{"model": "sound classifier", "n_mels": 80, "input": "log_mel", "win_length": 512, "norm_position": "pre", "activation": "quick_gelu", "mlp_ratio": 6, "bias": "none", "layers": 6, "beta3": 0.9995, "steps": 12900, "batch_size": 128}
Rows from block 3 of a small sound classifier, named by matrix and row number. Rows with one number belong to one neuron. Each number is 128 + 32 x the weight over its row's rms, rounded and kept within 0 to 255. All counts start at 0.
After each neuron's rows are labels from the 100 clips, of 14976, where the neuron reaches its highest value: "strongest on" is what is common among them. Only what is clearly more common there than usual is listed. The data: acted Russian speech (Dusha). In brackets: how many of the 100, against the usual share in percent.
# fc1: MLP up (model.blocks.3.mlp.fc1.weight, 1536x256), inputs 0-85
# fc2: MLP down (model.blocks.3.mlp.fc2.weight, 256x1536, transposed), outputs 0-85

fc1.136 [145 171  61 150 141 109  88  97 151 132 102 141 144 117 140 153 131 144 131 129  55 127 153  99 168 111 135  71 149 183  97 125 138 120 121 116 128  84 174 130 107 102 137 129 132  90  79 130 168 145 122 147 147 140 171 114 115 141 158 133 136 167 175 153  91 120  76 113  55  83 183 128 109 137 122 133 104 119 107 101 169 148  90 164 126 131]
fc2.136 [135 136 135 117  97 133 151  94 178  73 160 164 158 203  95  84 182 106 141 120  96 113 129 101 102 111 164 177  83  82 149 110 147  99 101 103 114  99 140 129 174 174 113  79 162  73 167 105 146 150 172 124 139 170  96 176 190 149 187  88  91 110 118  95 162 125  97  84 136 157 181 164 123 125 152 196  83 167 122 119 181 153 147 100 112  81]
strongest on: emotion: angry (41 vs 18.6)

fc1.276 [ 52 163 131 217 141  91 163 147 144 119 133 134 159 137 179  98 140 162  95 109 106 154 133 129 116 167 118 115 131 134 151 126 139 117  68 145 114  87 109 102 142 131 212  80 168 107  96 162  49 136 135 145 105 110 144 128 126 167  92 101 142 178 113 150  68 132 144  82 129  83 124 123  77 123 149 142 130 147 126 123 129 128 136 158  71 132]
fc2.276 [178 101 172 171 184 140 130 122 113 175 125 139 136 124 147 153 120 144 161 152 114 102 183 186 130 130 117 118 129 149 123 201 198 141 121 170  69 106 164 117  61  64 162 150 104 144 155 100  99  66 164 114 151  62 155  82 120 151 102 123 140 188 107  74 105 120 115 111 148 153 161 146 163 152  55  81 145 116 152  89  85 119 101 166 162 159]
strongest on: emotion: angry (48 vs 18.6)

fc1.432 [180  90  71 146 169 131 214 124 123 163 142 120 140  58 115 131 199 147 123 167 140 134 125 153 179 131 119 110  59 137 117 149 171 137 106 163 148 110 113 204 115 110 111 153  76 170  94 135  80  86 187  89  92  86 159  49 105  85  69 130 181 169 165 120 106 155 165 125 160 104 146 120 115 169  98  74 126  97 153 119 101 144 138 123 110 173]
fc2.432 [144 121 130 127  31 190 101 145 149  45 143 137 126 119  98 124 110 152 111 111 137 129  63 129 154 104 122 160 149 128 117  37  64 148 151 147 170 143 120 133 192 211 103 122 117 130 102 116 116 228 123 121  97 206 125 110 136  86 120 153 138  48 132 150 131 144 121 116 134 132 110 189 157  74 214 111 122 115  72 161 138 141 206  85 139 112]
strongest on: emotion: positive (52 vs 18.8)

fc1.664 [143 108  75 200 151  99 120 147 124 130 117 152  97  94  93 150  92 173 117 152 102 153 160 130  97  87 111 110 125 106 128 143 153 106  83 118 127 100 168 153 129 134 123 146 131 116  63  78 172 171 132 131 153 173  68 108 157 102 158 120 168 127 208 113  99  66 108 112 181 169 128 103 106 118 113 182  80 140 134 141 181 105 104  83  97 131]
fc2.664 [139 118 134 122  35 193 121 137 161  44 131 144 136 166  89 120 131 152 122 102 114 127  76 100 129 106 131 144 130 107 140  58  97 134 136 131 137 118 132 148 179 232  79  92 133 118 126 103 123 234 148 148  99 201 114 111 153  94 150 122 111  74 116 125 138 153 108 103 144 120 128 219 143  72 187 131 102 135 101 141 170 150 217  68 121  90]
strongest on: emotion: angry (69 vs 18.6)

fc1.592 [127 100 153 136 137 155  96  35  85 131 156 149 109 125 136 102 186 178 113 131  75 136 153 111 197 144 143 168  97 167 162 138 145 102 140 220 130 103 100 146 110 161 126 114 116 176 121 168 153 108  92 140 127 104 133 147 124 115 152 137 154 131 129 122 133 165 166 110 135 148  84 111 118 145 123 187 168 128  92 126 159 128  91 206  97 169]
fc2.592 [151 123 127 124  40 197 103 148 145  44 137 144 121 129  98 127 116 156 115 112 138 133  64 137 155  93 128 163 132 126 116  57  67 146 150 156 164 155 119 134 192 206 111 132 115 134  98 121 114 226 115 135 114 214 129 115 137  97 124 142 154  44 133 149 136 147 108 119 136 131 108 194 162  74 218 133 124 111  65 159 136 140 206  93 159 108]
strongest on: emotion: positive (45 vs 18.8)

fc1.102 [165 130  99  90 166 130 186  85 129 182 125 114 175  86 143 122 143  97 138 172 104 136 117  85 201 129 162  94  91 154 125 140 147 122 125 156 118 113 166 166 114 149 130 119 157 180 137 153  85 103 146 136 140 116 188 164 117 101 130 122  50 137 163 132 133 131 163 173 111  41 110 102 191 163 134 161  89 150 103 121 106 170 137 123 155 166]
fc2.102 [144 125 115 114  69 182  95 163 111  57 109 118 102  87 131 157  93 163 103 112 154 150  89 171 162 108  98 128 164 155  91  66  86 161 171 155 160 167 120 125 144 172 146 151  96 154  99 122  92 199  93 126 106 172 151  92 102 102  92 160 164  87 147 167 102 137 127 151 152  96  97 186 153  68 206  97 156 101  75 157 119 105 194 133 160 141]
strongest on: emotion: angry (62 vs 18.6)

fc1.473 [ 82  89 118 116 148  88  89 160  97 143 125 120 123 132 119 111 167  97 140 136 157 142 157 123  75 101 108 124  84 135 165 132 136 131  76 149 135 101 106 142 114  99 173 145 170 127 117 108 101 136 102 160  84 105 115 167 140 101 175  53 124 168  72  33 128 145 137 114 155  64 127 111 146 144 126 111  94 104 128 139  78 136  97 118 108 120]
fc2.473 [115 135 137 123 173  74 179 129 142 182 139 131 140 140 145 122 150 101 141 144 109 157 174 113  93 108 131  98  92 121 160 175 235 140 127 114 115  86 163  85  91  67 156 125 147 145 154 170 104  59 192 100 100  64  98 135 119 173 158 108 114 216 114  87 111  99 127 115 132 115 151  84  94 145  46 194  93 156 142 110 101 152  77 141 112 114]
strongest on: emotion: angry (87 vs 18.6)

fc1.616 [122 122 109 123 135  95 111  94 134 128  85 146  93  93 133 163  89 192  71 157 125 155 177 103  81 119 134 106 122 131 173 143 143 159 143 106 132 141 161 116 121  94 118 183 122 128  78 130 149 166 153 162 156 119 112 100  84 101  89 149 151 138 159  88 132  68 153 164 129 142 143  90 141 140 104 141 102 163 115 167 157  89 115 140  64 122]
fc2.616 [135  76 160 132  66 189  86 154 156  90 199 124 148 166 158 135 179 137 162  87  93  62 118 147 153 159 169 160 148 120 136 149 159 148 133 115  72 115 143 135 147 124 134  70 107  89 158  88  69 120 136 120 105 100 143  96 144 102  92 131  92 147  98 108 132 185  90  81 173 179 133 135 100 111 121 117 120 137 148 137 134 144 176 149 133 155]
strongest on: emotion: angry (65 vs 18.6)

fc1.643 [149 108  96 103 148  93 116 123 145 143  96  96 174 170 121 130  92 156 155  99 138  96 147 110 126 147 180 131  44 151  83 143 145  82 116 106  83 116 142 108  83 118 112  99 103 123 164 153 135 118 114 129  63 117 159 152 109 132 136  87 124 159  98 146  96  95 118 156  82  80 131 158 166 124 139 157 108  72  89  97 164 134 140 162 135 146]
fc2.643 [113 141 107 121 111 151 118 115 102  95 138 131 109  80 146 130 118 142  89 173 192 126 137 148 151 204 115  95 179 135 135  79 154 141 143 186 146 126 115 128 114  86 120 162  80 155  95 127 158 113 118 158 220 128 110 105 187  96 125 164 142 103 160 111  86 133 171 146 139 172  77  99 147 118  61  93 131  86 181 168 138  97 162 138  76 145]
strongest on: emotion: positive (70 vs 18.8)

fc1.638 [185  91  82 173 162 105 134  68 147 144 122 111 174 108 150 140  93 101 121 146 128 138 160 111 121 165 145 103  86  95 130 130 152 101 116 136 189 127 197 102  61 114 112 124 124 131  84 111 114  27 241 155 155  81 151  85 106 100 166  74  91 157 136 161  78 165 136 112 130  81 154 141 157 154 104 147  61 113 148  71 170 132 139 117  82 137]
fc2.638 [ 81 134 143 153 196  47 113  87 146 179 144 134 141 141 153 143 140 115 134 136 119 106 186 138 108 115 164 119 108 127 129 187 174 111  92 100 152 127 135  79 104  58 192 118 134 102 146 160 125  44 101 163 148 105 136 175 164 192 151 101 151 166  95 159 131 111  94 132 170 146 138 107  96 153  44 168 143 125 160  90 143 124  35 175 129 146]
strongest on: emotion: positive (58 vs 18.8)

fc1.611 [113 114  82 163 145  88 110 141  85 145 155 110 116  98 121 148  71 143  88 131 144 180 179 129  82 128 163  92 113 108 172 134 140 110  84  88 126 114 137 136 128  71 199 140 186 115 127  56 149 131  77 170 121 114 165 196 126 119 166 111 109 182 103 130 137 124 121 140 116  98 103  79 144 131 118 148 120 107 117 122 153  76  81 160  93 124]
fc2.611 [119 128 166 115 131 101 169 120 144 106 146 163 142 166  98  90 172  92 178  96  96 137 162 124  78 101 139 159  86  84 140 131 186 107 107  93 107  99 168 140 150 123 122  83 172  95 137 118 128 110 176 128 118  96  90 175 143 140 180  67 105 186 115  99 161 127  96  83 119 132 154 116 122 126  99 182  85 179 135 110 150 158 111 110 126  51]
strongest on: emotion: angry (92 vs 18.6)

fc1.147 [ 84 126  85  88 131 141 136 150  68 165  52  51 118  95  91 126 154 185 167 137 192  43 116 154 136 162  81 107 129 174 149 134 131  85 110 124 154  85  97 143 101 124 130  98  83 129 118 138 175 129 171 173  81 117 138 136 130 151 142 186 139 150 140 140 167 102 125 130 102 132 106 165  75 149 111 142 174 121 138 117  88 131 146 187 109 152]
fc2.147 [ 94  98 175 113 121 134 108  84 161 111  93 136  99 174 147 135 105 121 175 118 127 162 107 126 100 110 122 147 147 122 103 133 169 123 148  61  99 117 102  80  93 113 101 109 127 134 182 125 145  93 133  96 132 133 110 140  87 122 142 125 137 111  98  91 174 113 107 160 123 155 117  88 157 116  69  95 135  92 173  87 170  49 137 143 140  99]
strongest on: emotion: positive (49 vs 18.8); emotion: angry (38 vs 18.6)

fc1.428 [137 197  74  87 137 105  92  60 150 188  89 131 132 166 121 148 112 115 143 191  91 126  98  49 120 136 130  97  95 149 124 150 129 115  85  91 126 153 185 109 107 165 100 181 140 155  98 137 149 117  72 147 153 132 137 145 139 160 119 122 106 118 178 142 126  28 160 194 103 125 155   0 161 152 142 230 113 129 111 125  88 111 112 121 114 126]
fc2.428 [156 125 127 116  43 182 115 146 138  47 122 142 122 135  84 125 102 145 107 112 127 127  54 120 144 106 126 162 124 129 123  58  27 145 148 143 147 145 126 133 191 215  99 133 127 128 119 114 130 228 109 147  97 196 117 109 134  82 125 140 137  48 138 152 148 141 118 123 136 134 124 203 153  79 240 128 122 127  68 159 137 139 213  81 137 105]
strongest on: emotion: neutral (69 vs 35.7)

fc1.650 [167  99 152 170 157 129 130  62 167 137 129  96 192 147 141 114 140 118 101 145 160  85 121 109 168 108 164 144 124 170  93 145 173 145 155 140 122 163 198 136 138 114 106 108  67 118 128 177  49 111 156  93  48 122 174  77  81 144 127 123 116 139 101 101  63 137 115 102  88  54 197 145  85 146 154 161 122 138 106 137 137 156 129 136 154 198]
fc2.650 [158 105 147 139  45 193  95 149 157  55 143 124 138 126  89 126 123 166 127  98 107 109  55 143 157  95 137 172 134 120 112  63  73 141 157 126 139 146 136 131 196 221  86 110 119 114 125  90 104 242 111 114 100 205 133 107 127  87 126 133 132  61 113 163 138 156 101 107 163 132 125 181 141  72 207 132 130 130  81 139 158 149 200  96 153 116]
strongest on: emotion: angry (54 vs 18.6)

fc1.456 [156 122 112 169 143 109 151 133 118 129 142 136 136 108 126 152 177 158  74 120 119 151 125  87 112 118 135 117 138 103 154 154 147  82 113 104 195 160  95 181  82 118 131  93 139 109  77 160 135 118 213  92  90 124 111 135  64 144 124  92 153 160 101 169 141 117  91  81 152 110 196 120 135 135 108 133 100  99 159  89 162 183 103  86  95 138]
fc2.456 [123 132 116 131 215  54 144 123 102 207 100 115 133 136 161 141 138 105 142 143 133 121 198 129 119 156 123  88 120 153 139 236 217 115 114 113 114 135 126 122  41  53 155 133 115 120 155 160 137  22 121 123 145  67 145 141 125 172 135 102 123 212 131 113  95 111 150 158 117  96 131  56 117 172  39 144 145 125 160 106 115 113  57 161 132 159]
strongest on: emotion: angry (68 vs 18.6)

fc1.409 [128 162  99 153 152  39 114 155  94 165  80 139 152 162 125 176 126 194 172 160 122 123 143  80 117 121 112  62  68 139 165 158 146 120  61 116 141 149 180  63  86 127  98 161 162 131 107  77 100 126  97 167 135 144 132 112 123 148  94  90  89 149 135 113 120  81 120 134  84 109 140  87 127 166 136 146  92 145 121 156 113 113  99 120 101 152]
fc2.409 [157 116 139 138  36 184 105 149 152  53 134 139 132 121  89 130 112 160 118 103 120 124  63 136 151  87 129 164 138 130 111  63  49 146 155 134 151 149 135 143 202 202 100 120 122 114 101 114 118 233 117 128 101 200 132 119 126  86 130 135 134  45 124 150 132 150 110 109 146 129 124 201 151  74 223 131 126 115  53 147 155 142 202  87 150 117]
strongest on: emotion: sad (78 vs 26.9)

fc1.462 [132 115 101 185 160  90 121 117 176 160 126 100 157 145 118 149  96 138 149 134  95  75 141  84 107 134 181  91 100 107 155 148 168  89  49 109 127 149 172  64 101 131 117 100 128 132 115 154 145 116 181  98 158  89 133 125 132 136 153 118  86 169 137 112 126  72 136 142 135  70 161 131 118 166 117 125  70  80 133  80 167 182  79 125 101 169]
fc2.462 [123 150 100 113 208  72 149 106 105 174 101 157 110 141 152 116 126  98 122 155 161 127 176 114  85 163 109 104 120 115 151 161 182 115  88 146  99 107 102  95  54  50 152 157 120 144 129 153 160  47 170 158 161  75 108 172 169 162 165 119 129 177 158 100 132  90 146 156 121 156 120 119 115 172  65 156 124 104 167 114 121  91  85 157 102 112]
strongest on: emotion: positive (88 vs 18.8)

fc1.442 [134  90 133 179 142 135 138 103  86 127  88 147 142  90 204 154 103 163 166 108 116 111 155 124 132 154  71 134 161 137 173  98 128 109  97 170 134  78 160 107  72  98 147 145 168 119 153 179 125 113 166 118 151  93 178  77  75 147 134 157 123 143 178 164 182 109  74 126 146 135 140  93  96 176 100 111 156 161 180  69 103 152 104 153 176 158]
fc2.442 [110 141 107 108 206 104 180 137  85 205  80 121 138 103 142 145 104 121 160 142 141 139 123 134 111 148 117 127 124 139 138 187 192 114 111 128  58  99 120 155  56  76 166 129 131 160 170 106  99  77 162 143 155  34 104 101 119 143 103 102 140 208 149 125 104 116 141 160 135 107  70  91  94 154  75  89 161 112 161  86 128  90 117 155 107 124]
strongest on: emotion: positive (53 vs 18.8)

fc1.499 [149 125 154 171 124 142 127  88 137  96 151 111 126  94 100  79 165 155 129 165 133  87 123 135 135 120 112 122 188 112 102 130 162  52 128 124 150  48 176 112 140 124 137 145 151 108 116 142 212 136 119  76 143 162  93 153 148  93 227 129 103 119 132  79 123 113  89 117 134 164 144 130  72 130 134 231 104 183 145  98 104 161 160 120 111  96]
fc2.499 [163 126 143 133  35 189 117 150 138  55 127 135 141 131  81 127 115 149 118 110 120 144  48 124 140 102 127 163 130 118 111  51  34 128 148 125 146 140 133 115 187 222  84 113 122 121 125 103 128 231 131 132 101 206 121 107 125 103 138 127 117  52 124 159 142 144 128 110 134 115 125 196 150  83 223 123 116 132  86 142 151 148 217  65 142 107]
strongest on: emotion: angry (43 vs 18.6)

fc1.240 [149 123 138 161 130 120 122 121 142 128 128 128 208 144 173  96 138 105 115 167 158 111 149 124 159 142 153 131  80  99 109 119 131  77 109 166  89 114 156  66  93 101 108 150 167 136 187 180  64 115 192 121 162 143 159 165 119 154 144 108  58 118 124 106 100 114 184  98 102  95 212  77 135 176 158 151  88 114 130 121  95 166 129 137 155 168]
fc2.240 [135 125 137 124  37 183 106 129 157  47 141 148 128 139  82 108 124 149 118 112 118 126  59 121 133 103 127 166 125 111 127  45  52 127 138 128 155 131 128 138 199 209  88 119 138 112 102 106 125 227 125 142 113 199 112 131 153  85 141 138 124  47 126 144 150 142 111 104 125 148 130 200 145  78 221 142 112 138  76 147 153 146 210  80 136 101]
strongest on: emotion: positive (69 vs 18.8)

fc1.352 [ 90 130 121 138 128 156 115 102 138 122 137 140 112 186 169 141 120 224 146 122  76 142 225  76 172 126 116 125  90 145 175 136 153 111 140 177 175 120  90 165 122  81 112 134 129 138 146 137 127 129 172 137  66 166 118  47 110 161 111 132 161 145 103 122  68 144 127 103 130 148 126 177 106 120 127  79 167 150 105 114 131 154 119 121 134 107]
fc2.352 [136 115 136 128  37 176 111 128 162  51 142 135 140 137  93 116 118 164 124 109 102 111  73 128 135  81 141 168 123 113 121  55  57 131 145 120 138 143 147 134 209 229  98 105 135 115 113 108 124 230 122 112 116 206 122 126 142  83 145 132 131  42 125 137 152 150 100 108 151 138 156 172 140  81 217 153 110 135  84 141 160 148 209  88 139  98]
strongest on: emotion: angry (41 vs 18.6)

fc1.351 [116  91  90 144 151 125 130 200  63 131 109 139 120 115 149 105 132 102  71 113 161 181 175 133 102 132 117  51 152 128 116 122 128 128  45 147 173 126 113  73 120  99 215 144 174 130 140 145 127 127 113 188 119 103 165 142 107 110 148 104 179 167 102 132 107 163 162 104 106 115  90 122 110 147 125 124 125  78 148 102 141 146 126 159 108 119]
fc2.351 [ 97 142 122 122 197  57 151 113 103 192 112 137 118 133 156 133 128  99 139 144 130 165 206 119  87 140 108  98 138 126 148 192 238 119 104 100 116  95 114 132  72  61 156 133 142 127 139 126 144  34 145 121 138  66 117 136 113 144 123 109 132 216 124 105 124 117 133 132 105 117 144  82 136 170  36 118 121 119 183 115 106  93  66 153 113 120]
strongest on: emotion: angry (73 vs 18.6)

fc1.264 [ 78 135 122 185 168  89 135 148  97 144 141 120 122 136 162 111  47 193 125 165 130 168 188 133 122 162 124 112 101 154 172 154 164  81  87 115 124 110 152 128 113  79 166 150 238 134  92  85  92 139  91 107 122 145 146 159  72 134 125 115  83 173 126 127 109 136 142  90 114 106 132  91 150 139 141 158  89 160 104 191  78 125  91 135 110 136]
fc2.264 [104 147 120 128 201  75 155 126 100 206  99 101 128 118 150 138 135  97 138 153 149 134 183 136 110 168 113  96 130 150 123 199 208 117 105 125 123 129 126 131  55  51 164 150 117 138 168 135 144  18 132 130 144  67 134 139 105 156 129 118 131 212 137  99 108  98 153 162  92 107 123  89  97 180  40 130 164 118 182 101  91 107  64 174 126 158]
strongest on: emotion: angry (82 vs 18.6)

fc1.402 [136 121 141 160 140  93  93 135  95 142 103 139 182 125 163  58 169  97 118 130  49 127 158 113 146 128  82 131 133 103 137 131 148  54 126  99 139 171 147 122 111  80 115 181 168 109  82 164  86 157  71 116 123  80 123 120  66 141 144 133  79 162 112 102 155 117 154 128 179  79 172 158 109 135 116 152  74 134 163  90  97 186 129 143 144 149]
fc2.402 [ 94 107 130 168 237 113  80 136 121 220 134  88 143  98  90 143 144 107 105 186 110  71 100 154 115 186 127  62 131 112  91 187 100 100 128 114 113 148 144 120 104  80  79 192 122 168  92 153 144 105 102 162 196  58 128 122 105 126 157 150 130 122 113 137 183 114 145 131 104 152 150 116  55 164 136 125 149 114 191  94  89 119 118 165 124 165]
strongest on: emotion: positive (52 vs 18.8); emotion: angry (40 vs 18.6)

fc1.513 [ 61 129 137 151 158 132 131 152 111 159  61 123 124 173 207 152  99 127 160 132 100 116 170 106 102 129  87 102 137 168 106 129 153  91 135 184 130 169 106 126  86  99 127 193 189 176 133 117 145 127 127 134 137 142 116  92 104 137 155 128 148 118 152  69  97 109 134 143 135 145 169 138 104 143 124 130 135 144 157 118 104 165 115 134 182 147]
fc2.513 [123 139 112 120 206  86 163 116  95 183 112 136 127 111 198 151 130 113 143 126 120 135 182 134 124 145 137 104 118 119 144 182 221 140 115 140 105 103 105 144  73  60 164 132 126 140 131 159 123  18 144 124 160  66 139 133 112 177 126 103 148 227 142 103 112 122 129 140 147 114 129  73 113 173  31 131 143 101 179 101 104  96  77 185 130 145]
strongest on: emotion: positive (56 vs 18.8)

fc1.483 [149  70 125 176 161 147 158 120  95 149 125 117 164 104 161 162 162 172 109 147 151 142 130 170  99 114 149 109  85  99 114 135 128 100 137 156 129  82  95 157 127 104  90 146 133 151 109 131 114  94 154 112 176 126 155  93  73 121  39 123 135 132 153  91 155 169 106 103 134 161 189 139 119 161 131  89 149  75 143  87 158  95 157 133 140 113]
fc2.483 [147 104 176 173 107 130  95 135 188  80 146 113 143 127  56 108 171 156 171  81 104 120 135 150 136  69 143 149 130 141  86 154 111 145 138 135 153 189 155 124 203 104  92 107 141  69 117 137 105 204  97 122 126 157 150 162 144 120 124  88 153 120 101 166 127 165  99  76 121 124 157 148 166  66 195 147 144 134  70  92 169 179 139  88 162 143]
strongest on: emotion: positive (45 vs 18.8)

fc1.403 [101 116 102 124 129 111 168 126 116 158 115 138 177 127 154 136 156 140 162 133  75  69 120 136 131 154 129 126  81 160 168 104 136 119  77  96 105 127 193  91 108 128 142 171 151  89 139  79  91 116  46 156  72 123 164  77 129 122  87  80 117 121  83 187 154 145 134  96 148 125 154 123 106 151 121 142 131 181 145 167 122 166 135 123 169 172]
fc2.403 [147 147 108 122 166 134 169 121  96 172 134 140 116  56 208 159  67  89  71 165 182 172  88 125 167 150 137 112 152 145 125 131 165 165 119 177 129  84  76 151  93 104 198 163 107 186 128 170 119  55 112 133 146  70 142 114  87 152 113 173 162 160 150 130 126 109 153 191 152 119  51 120 139 160  71  90 122  81 150  99  78  84 129 174 128 153]
strongest on: emotion: positive (42 vs 18.8)

fc1.602 [134 110 163 155 163 162 140 126  86 137 152  85 165 105 116  75 172 196  72 124 152 108 142 138  89 161 115  99 130 207 104 153 147  95 107 179 154 119 128  88 148  95 152 171 181 125 130 151 123 151 148 110 106  86 176  81  56 137  86 130 130 153  63 200 155 168 138 102 143 111 136 171 119 157 113 166 116 124 164 123 105 173 106 129 148 163]
fc2.602 [ 95 172  73 105 145  85 120 144  87 235 109 127  86 107 156 168 102 111  98 170 159 175 138 176 140 142 126  79 119 140 124 179 177 138 112 173 107 133  52 195 123 111 172 127  98 169 115 126  84 102 110 128 170 113 134 107  81 148  96 148 139 142 164 179 146  94 158 169 132  66  74 100 128 155  70 113 168  70 111 124 125  77  96 167 134 143]
strongest on: emotion: positive (52 vs 18.8)

fc1.479 [106 165  83 122 131  50 138 219  45 162 103 101 125 117  77 121 118 117  89 160 156 126 137 100  91 134 113  81 103 157 120 166 147  95  52 130 188 134  77 125 125 105 180 167 124 163 137 115 133 134 138 146 120 145 111 136 166 113 192 134 129 154 164 138  98  22 158 176 103  70 131 138 145 145 130 152 101  21 101 145 105 123  85 134 107 140]
fc2.479 [148 141 103 104 218 104 153 109  63 192  96 126 127 108 175 146 123 114 101 162 129 132 173 111 118 165 137 102 149 133 134 181 200 126 114 127 101  93 113 138  78 118 161 146 142 140 140 132 158  41 110 111 179  59 137 103 104 117 139 124 116 205 141 122 120 113 144 187 133  97 113  86 110 192  40 108 137 157 209 100 113  98  99 167 104 138]
strongest on: emotion: positive (40 vs 18.8)

fc1.525 [150  76 180 138 143 147 112  83 147 127 158 113 145 157 182 114 160 114 148 123 180 126 123 145 160  90 126 142 171 130  57 139 143  65 122 141 132  68  92 127  71 120 106 115  95 158 141 155 155  69 151  64 115 112 186 124 112  91  77 121 106 148 151 130 125 174 160 116 144 138 156 125 112 158 101 119 170 151 179  90 107 145 139 116 147 157]
fc2.525 [104 176  88  98  56 160  95 161 101  74  93 152  95 110 114 152  68 159 108 148 151 150  79 104 140 106 105 119 154 152  97  86  80 155 145 160 168 158 101 138 136 187 115 142 140 154  97 101 132 236  99 145 150 193 128 100 109 101 118 154 142  74 175 175 150  88 130 173 117 107  98 183 164  71 197 112 132 111  85 147 124 113 191  87 114  99]
strongest on: emotion: positive (46 vs 18.8)

fc1.514 [123 156 119 104 145 100 148 133 101 169 131  92 175 163 138 138 136  96 128 177  93  93 118 105 143 178 140 113  71 157 111 167 142 124 142 137  91 181 199  64 126 136 157 182 129 136 142 103 131 126 104 147 181 101 148 146 171 117 112  92 101 151 140 124 142  91 192 158 136 120 173  62 154 150 129 195 137 124  96 124 111 159 115 113 138 168]
fc2.514 [165 135 129 122  38 178 136 141 134  58 150 156 128 116  99 131 110 137  80 118 142 136  52 121 156  68 121 156 126 133 121  63  55 163 150 162 153 153 133 129 186 243 137 138 116 141 117  98 109 213 121 152 100 217 132 109 132 127 127 149 153  59 125 172 128 147 123 114 171 115 123 204 143  79 227 130 122 117  77 158 130 141 187  84 140 119]
strongest on: emotion: angry (63 vs 18.6)

fc1.109 [113  98  62 133 141 102  81 165 108 151 170 142 125 113 156  95 123 118 115 153 177 163 163 161 121 186 124  87 121 106 192 133 131 119  81 122 122 133 109 112 147  93 149 182 215 121  83  76 138 146  78 137 120 113 132 168 160 107 150 146 128 153 153  84 105 115 143 125 127 115 116  56 126 129 111 122 128 133  96 193  97 121  43 133  84 129]
fc2.109 [ 92 142 122 114 198  75 165 113 111 186 105 134 128 132 157 124 135 107 155 145 136 116 209 158  99 151  97 116 108 149 132 198 227 123 112 129 128 123 122 128  75  69 174 136 126 135 125 129 129  32 136 125 148  68 126 152 114 159 134 114 145 212 114 112 114 109 132 144 112 120 130 115 119 161  28 147 145 138 162 109 101 103  69 171 147 130]
strongest on: emotion: angry (75 vs 18.6)

fc1.522 [141 123  92 101 152 103 137 114 120 182  95  83 149 102 150 155 110  96 138 190  60 108 115 111 168 161 140 108 112 167 121 159 121 102  92 119 104 136 186 118 107 152 151 153 126 146 109 160 125 136 135 151 174 110 168 108 138 123 109 124 100 132 190  94 136  73 176 169 113 150 173   7 134 213 143 197 133 156 127 126  74 150 118 146 108 189]
fc2.522 [155 120 132 127  40 189 108 142 142  56 136 138 125 123  92 130 110 153 111 109 125 127  49 131 150  95 125 155 142 129 116  38  24 147 151 146 156 142 135 133 194 203 103 126 119 130 105 117 113 229 112 135 107 188 127 107 131  96 124 145 142  49 129 156 134 146 115 118 140 124 117 198 142  78 229 123 123 123  78 146 146 140 208  87 140 116]
strongest on: emotion: angry (71 vs 18.6)